config = dict(
    model='image classifier',
    image_size=32,
    crop_scale_min=0.7,
    cutout=0.4,
    norm_position='pre',
    mlp_ratio=4,
    parallel_block=False,
    inner_norm=True,
    patch_size=[4, 4],
    width=256,
    loss='cross_entropy',
    warmup_steps=1620,
    adamw_weight_decay_other_params=0.05,
)
Rows from expert 13 of block 3, named by matrix and row number. Rows with one number belong to one neuron. Each number is 500 + 25 x the weight over the matrix's rms, rounded and kept within 0 to 999. All counts start at 0. Numbers have three digits each.
# up: expert up (model.blocks.3.mlp.up, 16x512x256), inputs 0-31
# down: expert down (model.blocks.3.mlp.down, 16x256x512, transposed), outputs 0-31
up.184:525489518488513485460515500471527491495487492486466475453445502508494486532497459513513504481484
down.184:512475488530513476517458480510497506529519517479496520485490486518508533511492529449505490532486
up.185:499457473499505480460467532427502474470468511510488509501531484507470529504495509439521495488487
down.185:485509560530487474511488512502532515512508490521505477503485530495487476524480548535474480501523
up.186:504476505493417490577456475479518476527521464508476506518511488489505468450538523548526519542542
down.186:513495497496527524418505518474431573550527559520506472483532443463517507546529460513519485463444
up.187:506490433504499522444506487520538500518515525501495495487490554460509430491498471517504504499467
down.187:498484583536503496578470554433485518520513466514487452521511458513482521547488517513505429495524
up.188:454508495543397537491515517505497487494546519512488528464465475463447495480500465504528531470512
down.188:431467506536476489514542458542510463519489426499516473477496551466516477494513532549442521474494
up.189:473529536486528535503490486523506497469453522450498484515531523467517455505512483505506509482480
down.189:532489468511472485504505520475489490498537459526518492482458469508441526490471493495476462523491
up.190:446424505515542463508518546456523500537473498481473519510479524505488497517493490468501512501533
down.190:548528514465527520488511525570467525469496448515503541535496509503513496549483498495532538454537
up.191:503520513520483497561505498483494485480487512522495541551466492502490453503488526495475500508415
down.191:512480477487491540518474492517470522504470508515485461467528470505508530465509513470506567487512
up.192:499501517534481501459518493524486521473491510484498470502525492490509480512506464466532483497506
down.192:509500473491476516539495499501504507496486463521481544510494487506495539509489505473477494482487
up.193:511502498514523490515503477488517496502505492507509489496494496489502524510500518507491495484510
down.193:495464500509500476473538512498497476477528514483519498498512481526508473468521515486480496487532
up.194:490517493534477527510550515485512487506462481528482485525546528505506544489514509513505521481485
down.194:488500509496502508505492486482491507506502506511482484513492493503493473523494476499506500515498
up.195:467510499506523468495490459501515519503527521478515514502486501489503482452498499490484536482499
down.195:514467506492486536500573540563480536464473482527540514482529457484522517531522515513506476470463
up.196:481516534551495500476503484535463485487567463426438512454478536481481502442503521552505578561514
down.196:464479473483506477510560532412594446495476507504503462444464490529485467535532495523523488515469
up.197:475470565546496489442487504466517518503500496512455474505495509481492490495474489507501485547450
down.197:534525492483445462501478531542458484489492568492491443533524463497530533454495492495493496445502
up.198:515537541466484528539508433471472499510516505539518535521472490488481544520522554475479444512522
down.198:557528536515482522481515473517490526525481523497536497497530501537493488500512512462488536520518
up.199:494461498467543495496483503510539519508479504504496444487508509505507479486462454500515523522555
down.199:515535494530513492453479466489492475470526526484515529489519499499492503500485505502491497511455
up.200:488480476490572512504449538499487462539489494481504523545451510490521519483505524539514570516520
down.200:409524542507492498481491469454477509478518530512495401479486555475443453494526491481468506401463
up.201:475486525494491464482481474504484510478493474508469489505522544465492459479528493509534524490521
down.201:530496490472511524493505503501527503539503487517508528507511452511483523508478491502472477521471
up.202:532520496463508516479522494522540535483500484461482486506512470483514490549491484470511469494513
down.202:502505506504495510508507474503491496502509494490522490487482492499479516496504509511515506522482
up.203:514518502528532489498478539494512508507509488503451500517511493504498519518490434472542481504511
down.203:510486489526512531517486498492488491497494509508529464496485504505489488499501523471489509520508
up.204:472494515481496498495492489513537524475504501500512486501515502488492478473473499488513515488494
down.204:469489515518518527496516494511479504497501495496469555477493504499507506497485506521484480497531
up.205:520490499455540525440499512507542510438506455499488478516518485477498501518474507508543505525533
down.205:496517486509509511503492501483504487494505500499523516497478497510483512508495494509500485521506
up.206:504522501478546531471502468521545531495484461503441543509511472497534486541503477475509497531486
down.206:504499495500495499515499519487490499510495493521513499493504495514477513502491512503508496505505
up.207:465525558557446511513550506434516473520466475511499514487446523454494496454522458522466520517538
down.207:452500509503511493543504505477499504495514512477538496455483490498517467515500501478506507457492
up.208:479503485497490501506510510502513465497490491510493511519462547428466472495501534477500518505525
down.208:530508507502504512481498518497472473517520484521496494488518456504489538547508494523528487504497
up.209:485492485508453499481539455510480456522517474518525469483522498500513511515515521500411491523473
down.209:490498522510474462510491523535494536494497526539508541513444500517525466501520451484510523490538
up.210:529487481516479499505501490529499523464468495542520495464481524481512484488481480489509510505493
down.210:519508521526503525522479543473509458502546520466514485538520498510489490543519511485525500518490
up.211:470521494449532502490473458477495505488456481527506513500520507529499493494485498488538507540472
down.211:505460510495476528499522482506544483520495545468512499510473465482487562511481539507546507521501
up.212:488473477489495511471509474469463483515503486506511478481452493496516462484523468504545514500476
down.212:507507489488489512488523528522510536481520494516495537504517504517511515508437530494450502501487
up.213:471473508522455485522510478515514523536510484477498513475498534521483507492579562534535522499463
down.213:482516489478485502504498514468531534525507507540498475491475469523535478522488541499548501512503
up.214:495502514491492509507501500514520502494519506519516507524483516487475495513508501519491480488520
down.214:495493503555538489459523473509463509504492516459529537495542500494557492466489495504501544496544
up.215:477456532500409486496450523504507528509489567534514527537457445523462437453476497516536496479458
down.215:505502439495522493541486473496492535464520504500447554496515505451481533509486481490496504468520
up.216:493471526498478450535524458524563494563502488464493478490517482503505549538509478503525468493519
down.216:522505494502513515535482515483469483459483489530533526517498513489548524499516503505477518521501
up.217:507501486525504515504508489517497535474484518535516519492514516508505478470498500499482518509483
down.217:465469506509514478538496495468489462503534506491478546500476513499539564522440487511502498502502
up.218:471459526493464559513489463480519514460555524497484522501520457495498441523517513524499458491511
down.218:474494488537479487494493476507515537557536466507463482468525505485497524500497467494482514511428
up.219:482501500484477509472533504471524470489491495519498455512499494521533525486534499543489527503514
down.219:496523494446511507502517510528476495546528496513488489475435503502501502473479533493481471506487
up.220:496478500499507495502485478482500493541508498503518487478531507507509501499487502499485525475477
down.220:567491554504466505525518506575489534479509517493549525582465465520532494525500459480541452490527
up.221:525491529501490515527519519453508471494510542545497474519503496469447473534510463506472478567493
down.221:551538468473472546486472472466520514523501482473537525496511478460472498524469512457517465481524
up.222:530443511445475539485518454518504434518523478558535476579455471515462508446514523540521477457457
down.222:487481460530457517534489499554564562502473469401514584522504535454540482519482472512551544512555
up.223:485540505508521488478482490469473523490467501517477537473564488488512506502487505501533526501504
down.223:487526478499509499499500502512522498503515504481503518478506497498489533522479510497493499504511
up.224:509479500501480491502526476494511521475497485520515525498511492522515479500488497485480504497515
down.224:452552490484497511523502541550489454498499564502475471551510517480508501501530508501512523574496
up.225:492503519502453511516526497502505481518510474506516506520519495475478524513486486531521475487498
down.225:526514493498511481499500488504486532493499521510522522489501466508511505485515501487490530489502
up.226:476483529488445491536459463469527490516530470513491469474544516484491499498543612536496594533543
down.226:555444437482509534521490438488535459547466505467468462444454464557549478518568492552546459583485
up.227:506498496484491513497519487506472524504487441519447513495471515514505477482493503477507491521478
down.227:533517498484482507519495520506484515518495485483499527499497489499501510518494501501503521529499
up.228:482484500498503498504485500483496508506485501457511477517511476500514496521479488480497493481522
down.228:497520504500508518491512495494488503490473491501505510491513490487497516526501503519511505508518
up.229:478449493473550495482497517487497555515509534586455515454559506527493515487470481522469505480472
down.229:474483487505488531485501513492502478524506529456537474480453467511526468522503503540563484525520
up.230:480429467461491516521451496396483465500501462568523514475527476473459477451535568539518513510458
down.230:497537467508513532467501534537500526525443514476509540519458519504516486511523471509538555501555
up.231:492500491506507489496485505486489493504484511517494524518516515511509517493492515510512505490507
down.231:502518494520477512507499510497474527481510509487505488487511483491521499479496492499489499534524
up.232:505499511511441518491515459542517490488465510430460495479495495480511481485526546571520567454501
down.232:559481505508482461499486493439516481481517519517494461500484517529485453455554507504503455539465
up.233:490504483537527475485508499511522486504506483520475536501481498481486536516486474510507493489468
down.233:505506509484503572519557500485516525532509493470536488549535528544553494502519537449493512504514
up.234:476518485525458491517524533502479485495486498518477516504501508493505509497468500453479507515493
down.234:498487517533505508508511474477546527550495505524511513518492493464513530510526501532483517483469
up.235:524491529481492493482542526501490436493548515443444468543531484481481507479474495505555539499522
down.235:501511446429529514495554503426517494566499480520492445473426445458475532541517498506514556498478
up.236:557495514491500514469518475454514527500478491488515519475519443506520476506497506467512487507470
down.236:509495525513472520517502516500476506497517477485519494515493509513499512494496502497508504520501
up.237:524486494560462496481485506487473532517532479516517495549468468510471462453517472575508530500508
down.237:477469519499508535527508477519493509457518510538512521498515554506511522522497488439486492467457
up.238:515522526499496474505471486515515463523500477518483498505489456474511517517499515501484498448497
down.238:456437493526495538491487483511525506520538484482499523469538509483486489472506509454465515485482
up.239:484495492527548461490518478535493473508508506501485513533536515514461530496501479500500493543517
down.239:495495455468532546480506484490495520510499484526554499483503516506510499468545489468516519548475
up.240:488520478467516494463497469512512499487494487483507498493516476507508496523474489478503484511508
down.240:500495500492505510505508471495491497513496504505494498491500503498485509501508509497494498510485
up.241:516555499486489455488531466567528488459494555504474471488478473504467469489499467488525491488487
down.241:456476541470503503517467498483457487504505496477540480570491502503493549469472544534377457465471
up.242:522507473498513507475500529503535493495497517500499460506529508480512511537481486482530494505523
down.242:526527480483492504538516514493457520543514483507477505513467509497504502469471498515503499506510
up.243:450519510470456505525515445492525504503497451518503501471499509482490482528463509521513458509485
down.243:525501488530490513536450497494525493511552481525425530518501512459488477465512513462522490508536
up.244:469477542510479498501540505455495457462522544513481528527451508492509487446501539484492503532530
down.244:490486474441556512482435549516540536489496524531472521513501520505486556505500505506540495468525
up.245:493494486499509528509554521536449507531514523496536493497435552432492530456505500470481538456491
down.245:562462499489521492475489496513478527508455516481474540513546487547494507515494478479503513540517
up.246:536491491497506501502499492478468523498497509504503500488503458491509495513493492506513525493503
down.246:487513486496505510511507500502500490485480490511515506481502517474494517489494493499529487503515
up.247:504509555500459466468473457459447461454494512478496534534499472506530497512514523536493490487523
down.247:423493484490565465511503485474523510485527499536506504459480541508476448522503507454497518442532
up.248:494494500509502493492478521467483527489507534497534483487496507491503496504467536507502512533494
down.248:485531510504472485526491486540519448517528499503454498515484507483508484521500462504527477464524
up.249:526481483528468487491536546448493456496507501508507518497501486512473509474482477532510491494478
down.249:473515477546498501521478441503500543484485472507519521511509496507492530505557449486497483475539
up.250:492517535571558450482454501429533464470499476495479508485531511478482508549534517537485494498525
down.250:495543515483508475517474445489507530570482481494493462472502500477521516484567437513515487495477
up.251:484499520486458490504527488513490532496488502511469517498509529526500502504493518519535513522502
down.251:511520492507506499511496493504477493526512503509496506506510492502499543514497498488492505505500
up.252:516473517478502475480489450527525521510494477500483475499515491473498504524499482507495471467526
down.252:504487502557542514501500509519468498484485479517497515508527524531491463480493545473469511521521
up.253:490502509514483509519520522491489499515486472488481495523479476494500515512485491479506512499523
down.253:490508512506502504488499503512493510500499508508499503497511506495473498513499508517520497495513
up.254:441492446541505504490555585492525478534493521508520520484442557477508520525509519497540471435502
down.254:482462533506543469499522476539536452482452438469489531492485552476475503516502514536463525529485
up.255:485491491513498499478503527504511496486501495507521509501499523496516476460503507499514498514489
down.255:495528514500501480514502474483456514477526526487480502520488493502487564526472496513506480478527
up.256:481465550459445509470483529523521522527507491514487518497454541495422520446521490470503546442461
down.256:528464445545561493477510506501521536504456478553471502548507476522536508473543493519466492480466
up.257:489490504506472474419462484513510463506475525525426444473494497517471512548563577555469523527462
down.257:498477496489492506464510481504523482568542520513494504457475420459527474473480553544525522511499
up.258:538476572518494485488518481482482486493518461498526504482508528498455482523503546490488466484471
down.258:534513470478482479514495485516492523477526529498506506534476527512497470518496480489511489503514
up.259:518493527514522497472520478492487496523510519469514513504497500496507482489488508484453540475496
down.259:469528508524478474540506498533484523437454515513489472538514541485485510512493474507553442504539
up.260:507519503467438504474495510532429486504501490468473548564485508526427514425517530500488577479504
down.260:467496473490506483517529486498539464511440500482547503397480504546556487509508510531503474521488
up.261:510491484490510492510484483495487514480486507491485527529492482521499508491498511489483478506510
down.261:499521502531472509503517518506519499525510504506504502467485503511540506500463493516529508503506
up.262:470504517452487500519514531475502504503530495500518528474472497477498466449517500484495479518511
down.262:554449570547514546456517504541463508497482504506502522516548516485498481525495490488518532506474
up.263:505503488488505472488487510487496518489506505489528493479525494496492516500492497515502509515529
down.263:520479555533466527534530469525472501495499517511506524506477530498548513521485477530533516488489
up.264:527479548470491536502535500503497496485510504533519528506482487496517468518472457474506505495449
down.264:515518468520483503484487477513490473497505520497503531504493500477481495528524522500485519521484
up.265:504483493521478483499524552497580489539551513494496506524444560512476479465526504559506468522484
down.265:502506497531521476521498485526555510495496489429512536526527519509502493481507483520507501447507
up.266:510504509495493490517487496511538515458534470528493488519527487500462485503492487488542531505512
down.266:504472502512568557483518479513445493580450482463500510462535517500547507501506530502459479489484
up.267:499507506510509486491475513497493505455512517542524521494503495513491512503488514502500508523485
down.267:525450524496491515482526486544496470535508524455475472499500507481521498485478470489519508485532
up.268:501489529435485473509500501489505491540524463471503540512492515483468504497515494536484496464511
down.268:522505462532522503502504503468486489511441511481495492535496476491500506482502488498543493493480
up.269:469486489505504496486491564512559478543535497529491476481480498510517537540505467459509477458462
down.269:459530493485518456501433505498540507494491485535473489470528518516451464460495521483482492488448
up.270:442421521515467446503504507483524557510515568527535513526516524461507458575512501554505511455470
down.270:489502497490512499489533507532504522500493499512500493478493506493509482533462495472495493449517
up.271:529520491507505492478533486514517475523475479507487498508519464501504499497503491479489488513481
down.271:528503501481487516520489491484490486483489504500494521499500494470497519501505500502495501518501
up.272:498525496516477531492522475455539492518515443532460473455493539541528521514491578503506498507505
down.272:515525496501499525466484501496485472514505508543498522532456512508505494494520466524511518528483
up.273:470480476525501463512471461508493512458498483519516526504508487508469511487480488489529529501533
down.273:491507517503515536509548505486494476492502530479540499521481503464549511458495497487466505518439
up.274:480520484484521503477489521481526461514501490505528531452519509470495511510485468531477532488497
down.274:510482525533470525495521487500480490488505504511482502511465483525478498493517537489525440498513
up.275:525482520517510473494521468510509486507532495483512484514501524483521478469464528468481518476488
down.275:485482504478497517503474464474470522502484523524474513516528478528493540535512492529520481525550
up.276:472520470517504482498497480525510497519516495491525503513467516491465517517505518528496512468518
down.276:556503517531502488524543486492510503488490525483508474492529464458524488484523479508506519494509
up.277:484467486514469500467520509479503507485543472488474472462479459483537533536474545530537490510514
down.277:491486458480476486496504512481492460541464470508467494515510506534490534497527470481518531536486
up.278:495486523498499464469482486491531479501507521520528501504518515514503494507508520504499514505501
down.278:523523521514511486514474524507492547460520487476528520490490462490516508483471466540511510496521
up.279:505536514494559465495545450545491482557515491493502535454551487571547518563459489489496496511499
down.279:539539500493470502499513473491514524468467475490498487530480501480487479515515502491498537495543
up.280:513488496509530487470527476514496493506492500531481486509487517466517486517468494516505497511494
down.280:481511515550475496548465520497505501530530512457495507520506492551505522496492534498456504483488
up.281:485511474522492477472492506546486470514464499520493508521538491525538506481477436459505537505521
down.281:490499529493502495477513498519495513496515517502463499507503471491516475479508504521472477504524
up.282:476487531489486456497466499437531515483519517447487433465556545538408464482523469536461495513565
down.282:505493508512484468481508525459534505555534492546474461542508506474510518477529537519530473487507
up.283:479525511502472519540511526527498484495481511504504463523515490472509508520450489512499480527499
down.283:550496500491493491506485524507480521471509504508505511494491485503476494513494519446475497501522
up.284:490420477498502502505494504470525464504543570515460471447530484485511477501498449522471480457506
down.284:473453552467477474511473509452567484548528483542462471502505547493488499492492567511480521499488
up.285:490494526514492502452517499482488475505497536516479477513504520474490485505509516500499509518484
down.285:545491485502511496503472517515491507497460485482523492506510455534519497529507482519525490492484
up.286:481531518549467501467503518486471443468503457513471510465496468474510480550542509538491476569521
down.286:459491542516523444553543483463498504542515515520461478433513489495468487515499507487475499503494
up.287:503474491504479497503531498505491504489505491478480501513502508507515492528462473496514522500514
down.287:509501504492521498507512505500487491505500510503509507480501511512479500503502502483483483512506
up.288:508499492503533481490479493466479505489506529516519504490518477490509493481500514483541503507517
down.288:498520520505456550458520536528514470529493443491508516517486503546525497480504466489492508503481
up.289:489432509477465510502545527439549494505459472480514508529503497541497556547500427532472430483523
down.289:522495493482519516532468517440459480497533538507484511527486489425515484547473524460528568481506
up.290:522534506515480512507537488523518490513444534493464501496431516501486492531455506479538465478492
down.290:501477495492495513489501465498433486499540505459536491429552484494543488433497494505437530541487
up.291:506484496498492466459495503524530469509521490495517488479482481507519482493480498506500489490510
down.291:478527472521500554514490499527453539461466546487557494550536507512484546481521495533498523478518
up.292:509527497454501524474511473535540548516456462502503483490547467492524476534467468462483486493494
down.292:503480493492502486505503479504514501506497495507499504481500493514495500519488505500493505517487
up.293:515526503513510491466504491534474450489537505479506473519485522541520543506527544557545486495480
down.293:476477451491481503477500455493514524517484492499481491470538533501485500461428537551517544510530
up.294:547462506536485479415484506535535505513558466487477470454517446475495507459528408504531477475525
down.294:531511486482469465523523499450522518563510454435470573528497556469500442496533521540443504453480
up.295:471473513513481517516530490486472481501497523527499492523490517511501501474492481498538567478488
down.295:550499483520500504486472518475532454498521516455512519502499459492500546503478480524515457540495
up.296:501508492493485505492536513498487510516473526505516456503498527498517452489506477484498516449483
down.296:528492533521499498544467494503509476467491503476476473478525476488506493517480488499500461529489
up.297:466475482516509471515485497493513484481489488534499523537481481492474508536484483521539473533465
down.297:486530518502492516523485493464493487490527494492502526479519497482496498451496518471463519474512
up.298:505537523501457479478436515558440484458451449461513522483488539456474489452479536587528587574570
down.298:485476453486525495495528466486601485496474480460535521457520529543496493523523491521541444468511
up.299:496458512498482469514482491514477513503485547513419487492470517528493487471478491498499531465495
down.299:490515516476512504485506595521531460482527509479591473508536506480472512467458558471442458483494
up.300:519498513503506496515496477499490511486493524506494526501483495521507501485487498509490493496509
down.300:478501484541501521456531524530499513515504466501503483496491475488496522494470498506526547493525
up.301:504525508471494505468532525505520504472567467528493501516443473489488514469429508461459486475499
down.301:535514479502500503473479549529506491491482498472482546549521486466500515516466462529548509463516
up.302:480494471516477524502465481517510528473527485520516605501446506426522408508514502549484538470514
down.302:476508498514498443474495472491497527499574524516439452458522500509473493490542486460481451485484
up.303:486524510493526477500502462537535497550511498541491522486521497505503539525460476470496506522506
down.303:502478459514457527475499510480492496460443460509527506508473483489502476493507514478517503509535
up.304:534434472527476476471473493391491465518534434499538529502536521524475505491490521460489486489466
down.304:519493497462482496515497469540483515497495529533457493506496522478534503528534515463538530468484
up.305:470488523496481499486502500464501526495539506544490534496498497488527524519452502487517511495535
down.305:536536507489503496537489508516464497501515495491495485486506489499481505536516480502507494501512
up.306:474491501466507512537502461499464491482486491486495537506397475470497481501511548522475530515471
down.306:571481497494469500527459532529491525523529473543517507490535494537478491479470470471485501507517
up.307:505544529486491513485528542480489520532485493537526517500466465513495536478516527515469537442462
down.307:513515516536465462500489477521498490470508485482459527494506551506507457513532496478526482520475
up.308:492507483471507478498481511489494513493497501515517502501491484504478498489507486518511518505499
down.308:487499561562504513490516497540514494522506537490495495493522507495537543507479506490510475490514
up.309:514479519496491486464509492492508502495515451464481507507492470500520474552486486457510505487503
down.309:482516495505485496502505502508466502489478479505500495472529503491476554524487503489512520507493
up.310:477479537519510487493519502479502514469520516531514496515505500480494479463464511479534494508495
down.310:526510461498508550499507473536532501549483515478450477464515503528535552499499446474460510496466
up.311:501498526516481498498510508499512534502495524485480493521498483492495489482480500477488505500487
down.311:560504440490479469483492522521475485456506463547557472486508522553529478521525462520525474463519
up.312:492499518525509522496483528537484482488505532479504448504496496537482472515515472539570534510490
down.312:466442484473485527507516469478539500486535543460524523508485435413508497461489507508480522474464
up.313:485438461553463506562439517427529519490504516557483542527494472471486510526583499502534488504480
down.313:490495469509522476453469510493551487511506504501482518517505511469447476493481469523521503452522
up.314:481517513488488495519511492470526498510521472498462510503504514487548503460515522504498490484512
down.314:523493527491506551478477474495465507533472489508494498488487491474497511526532466497519524518496
up.315:527467505505512482483538468489481495508540511501497509494496502500513489462468521484490494479486
down.315:435516505526462518517489515520519481473455503480476462534523551518488529535508524530524510507503
up.316:509487509457453537538498443500473456486472499459515505482536457542509492567539574523472510507507
down.316:520514493476486484485511446528510496485476552490505493503499514536510501473517501447497492528492
up.317:485494507521476490452498472499518517506512519508519509504509488481485497499485511546503505471476
down.317:502506497494544464507518519504519498473494510490470486507505472505550515506477510481495520473473
up.318:558525526505504518501529524498443506493481494528497507508480500483476479501484425479465508505457
down.318:439496457496475439492451461488496486460494494534531472479518502487524480486490572535501480472507
up.319:525406535490500491531470509424460477496496500518475484475498516500478485517519496549442511512529
down.319:446516493519488427516483487505479407508532453481478496493492528498518420493517510448430561505467
up.320:469497492528481511498528498498518501498510493520478519533480528486513501501494499492482526497486
down.320:499458533503528493518500500461496482473462518465485488518549495499466534485493512498479448503484
up.321:511494475493482569494497434490494452508531495485518497454449478527511497497497471493516498554500
down.321:507476498454552543490484515550452549473494518482477488525468524466526563493499519533447512532528
up.322:499527526458477467525525434487500513565478466461479490506446528554465511454482483465495489517514
down.322:489503518480503496474490526496483470489502503496538511460524479464513474483512517483445508551477
up.323:513486544520504480518513489486492503490458538515486513536515526510505496484472467489501504521472
down.323:499493468479483499463489517554510501460544498526497501502486502512492525515502514483527472526504
up.324:531440461529472477474471492462510459490489549559507534567501503509520512487509478483450483505488
down.324:514470511494498541460472491497496541491466531481495551507483529508507448484479491535512548477538
up.325:485480495503483530510485515479485519508512524501500522497480532476527494468502496495499489488494
down.325:494507503531465477495487515478506456495473474500478532502526490498462500515453538506545504503539
up.326:418524561489553467530514481523554489519509526477467497478557445516509491456530479499465546444492
down.326:513501456528468495444507553471532494471515586473525500559510500510513467451468517464510478503497
up.327:513535499511512471416489512550472464537541503537496481440532499553569437480485499370467454539521
down.327:502528504497470507557521527497495489492529477515571590524519528503503534503502501508483523476493
up.328:526474521466496477479513481499496532473523484513518529508494492486520476482498537519496526499504
down.328:478506507522540548521488483499484486529491490508468516497511504506486524523506473491484491516491
up.329:451515481490539459486470494480513538479504519506456503499520543522470534514500503484501471488495
down.329:478475532513511537464493530525533498501472478522520495489471485527493537515475536526509497444485
up.330:527520485503480498504441564512465503485535505538453432469542447512511488524539469547495459462525
down.330:482478526484514461487528480521486433532519487532483483480502491498504476482474495481449546499492
up.331:525491526505509514467521496500516530506464510478487482488515474476509476509464483451500501476523
down.331:489513486499495488495490494536495500502514506514497494470511475485509490512491499494486485491488
up.332:488489500487504500549505494468472481490493504477565465489403475517487483442533523453508493448528
down.332:530485485515504533476540472514531521581503468510474538483555515523529489511461527490423514555456
up.333:474504529482513523505516507508567504516523527521470514447533489489520506498479493499511528446523
down.333:513507491518499492497484476481465500508515525487481492509537482472511487508528520459493478514483
up.334:519505495459527487497578498473476487513498539512474481510417535541476527504501491453549495506515
down.334:492520524476463511445521481529493457499474513488540498515480503527517502491481492474456509561464
up.335:524528560495452514509522474559492529462466479464546493524498487494507463485559499526462557499535
down.335:501432498498506481501516490473564508539507541538507454452531499564517486493480529486469446446489
up.336:499508514476555515475493459545533487541533498475481493502480494492496479506458475433536480486565
down.336:519511523493472457504485492450457501490490497494531496495499497535490502500525535502467509507498
up.337:523514490475531473469508477519514483478471515497485496490513460480526493507501480464485490536486
down.337:508482523506512519513510482493503507514495511494484512510503507507462487504484507522479499480511
up.338:490494505507503499525493489491514487486533512513500521500487507515498492491483523497500517468502
down.338:531507499503496512488492481525479507513497508451524538525530490501494508547479477523532500502537
up.339:494519504491531477485503513491441524473485524525488475485459475499514549476481501475490447528513
down.339:507496513478491522519483511480521467459482505489533484469531484521490510493502501508529497517504
up.340:493469493532502515488496471490486515480518521473518498483513496495542506467485494512476476490468
down.340:500563499499458495553466557494544490511516516534483481557489517505504533524502527522505511510499
up.341:504473525486482466493492492473529487507496496478472510512470488482482530503509527475532526454498
down.341:522523500528509519476502495554475492503522473516526494514541477510477486487499478530483515535501
up.342:451533489509473499470520481508514480510475506503465497432507437521528491511502540542560545521520
down.342:466493515473506518497534498504473427520508500493499495505467499486504503492510496501495488505491
up.343:506550465532459493460485546560575544516489563507455521469454535481500514510544504530537536442517
down.343:445505532505482470472489488478527478499446470537505442528527520478484501493468466525504465456494
up.344:488516489500526494491481479499506489543524520462528490518478486464495501504524536511461523479512
down.344:525501571512477486513507511476493503452456483535507442518530469504502498493514471477554466514525
up.345:503455525500411488491530453517443491503533480474546500542508480492526480447545578533531484501525
down.345:488498465552470550510515507540554575487423494494491541539471534515531448505530476546557552494534
up.346:525462499533505476514519509466526508491499506508522527480447496487485499450461485512512549487544
down.346:511522477478531480487505537523518534520509505485508522555475509501502509499527501506543471478506
up.347:487504517511506476476484489515534508488509502515525518499497484510484492486465503490471513511506
down.347:506519466478459501476539517512469547462465495524530460473511506488479468472497471512519524495485
up.348:509510497497531511502495491501499508463490513509488522529487520532510484496508502542507487506511
down.348:470506533490512497459522527526482507514537512519493477500501461457493463465493491445498512524493
up.349:488507482506420501521466479509587517530485515575494521525530491450489539498480521475468465481523
down.349:522483507503517470470469504471495534521519530489465506526466498502466484451488500508502477432541
up.350:504501503481505516455512509515510465502496504498503479509503519474507458488487475470476495496492
down.350:494496489495483479540491477428493534507478486504478485503493473485479547466446498501534515495507
up.351:455435502512458468511479460383564421480505603526480485497511482481573464532495496468536480501466
down.351:446469453462520456480477535483511515483496476490479504465450533510470459537509525475511561453528
up.352:502507473477497487540529511536509489460476467515460490533518518535500496488415517501495458498509
down.352:486453537516486529527521480447502505521449549487525540477461465516503543520482472513555521497516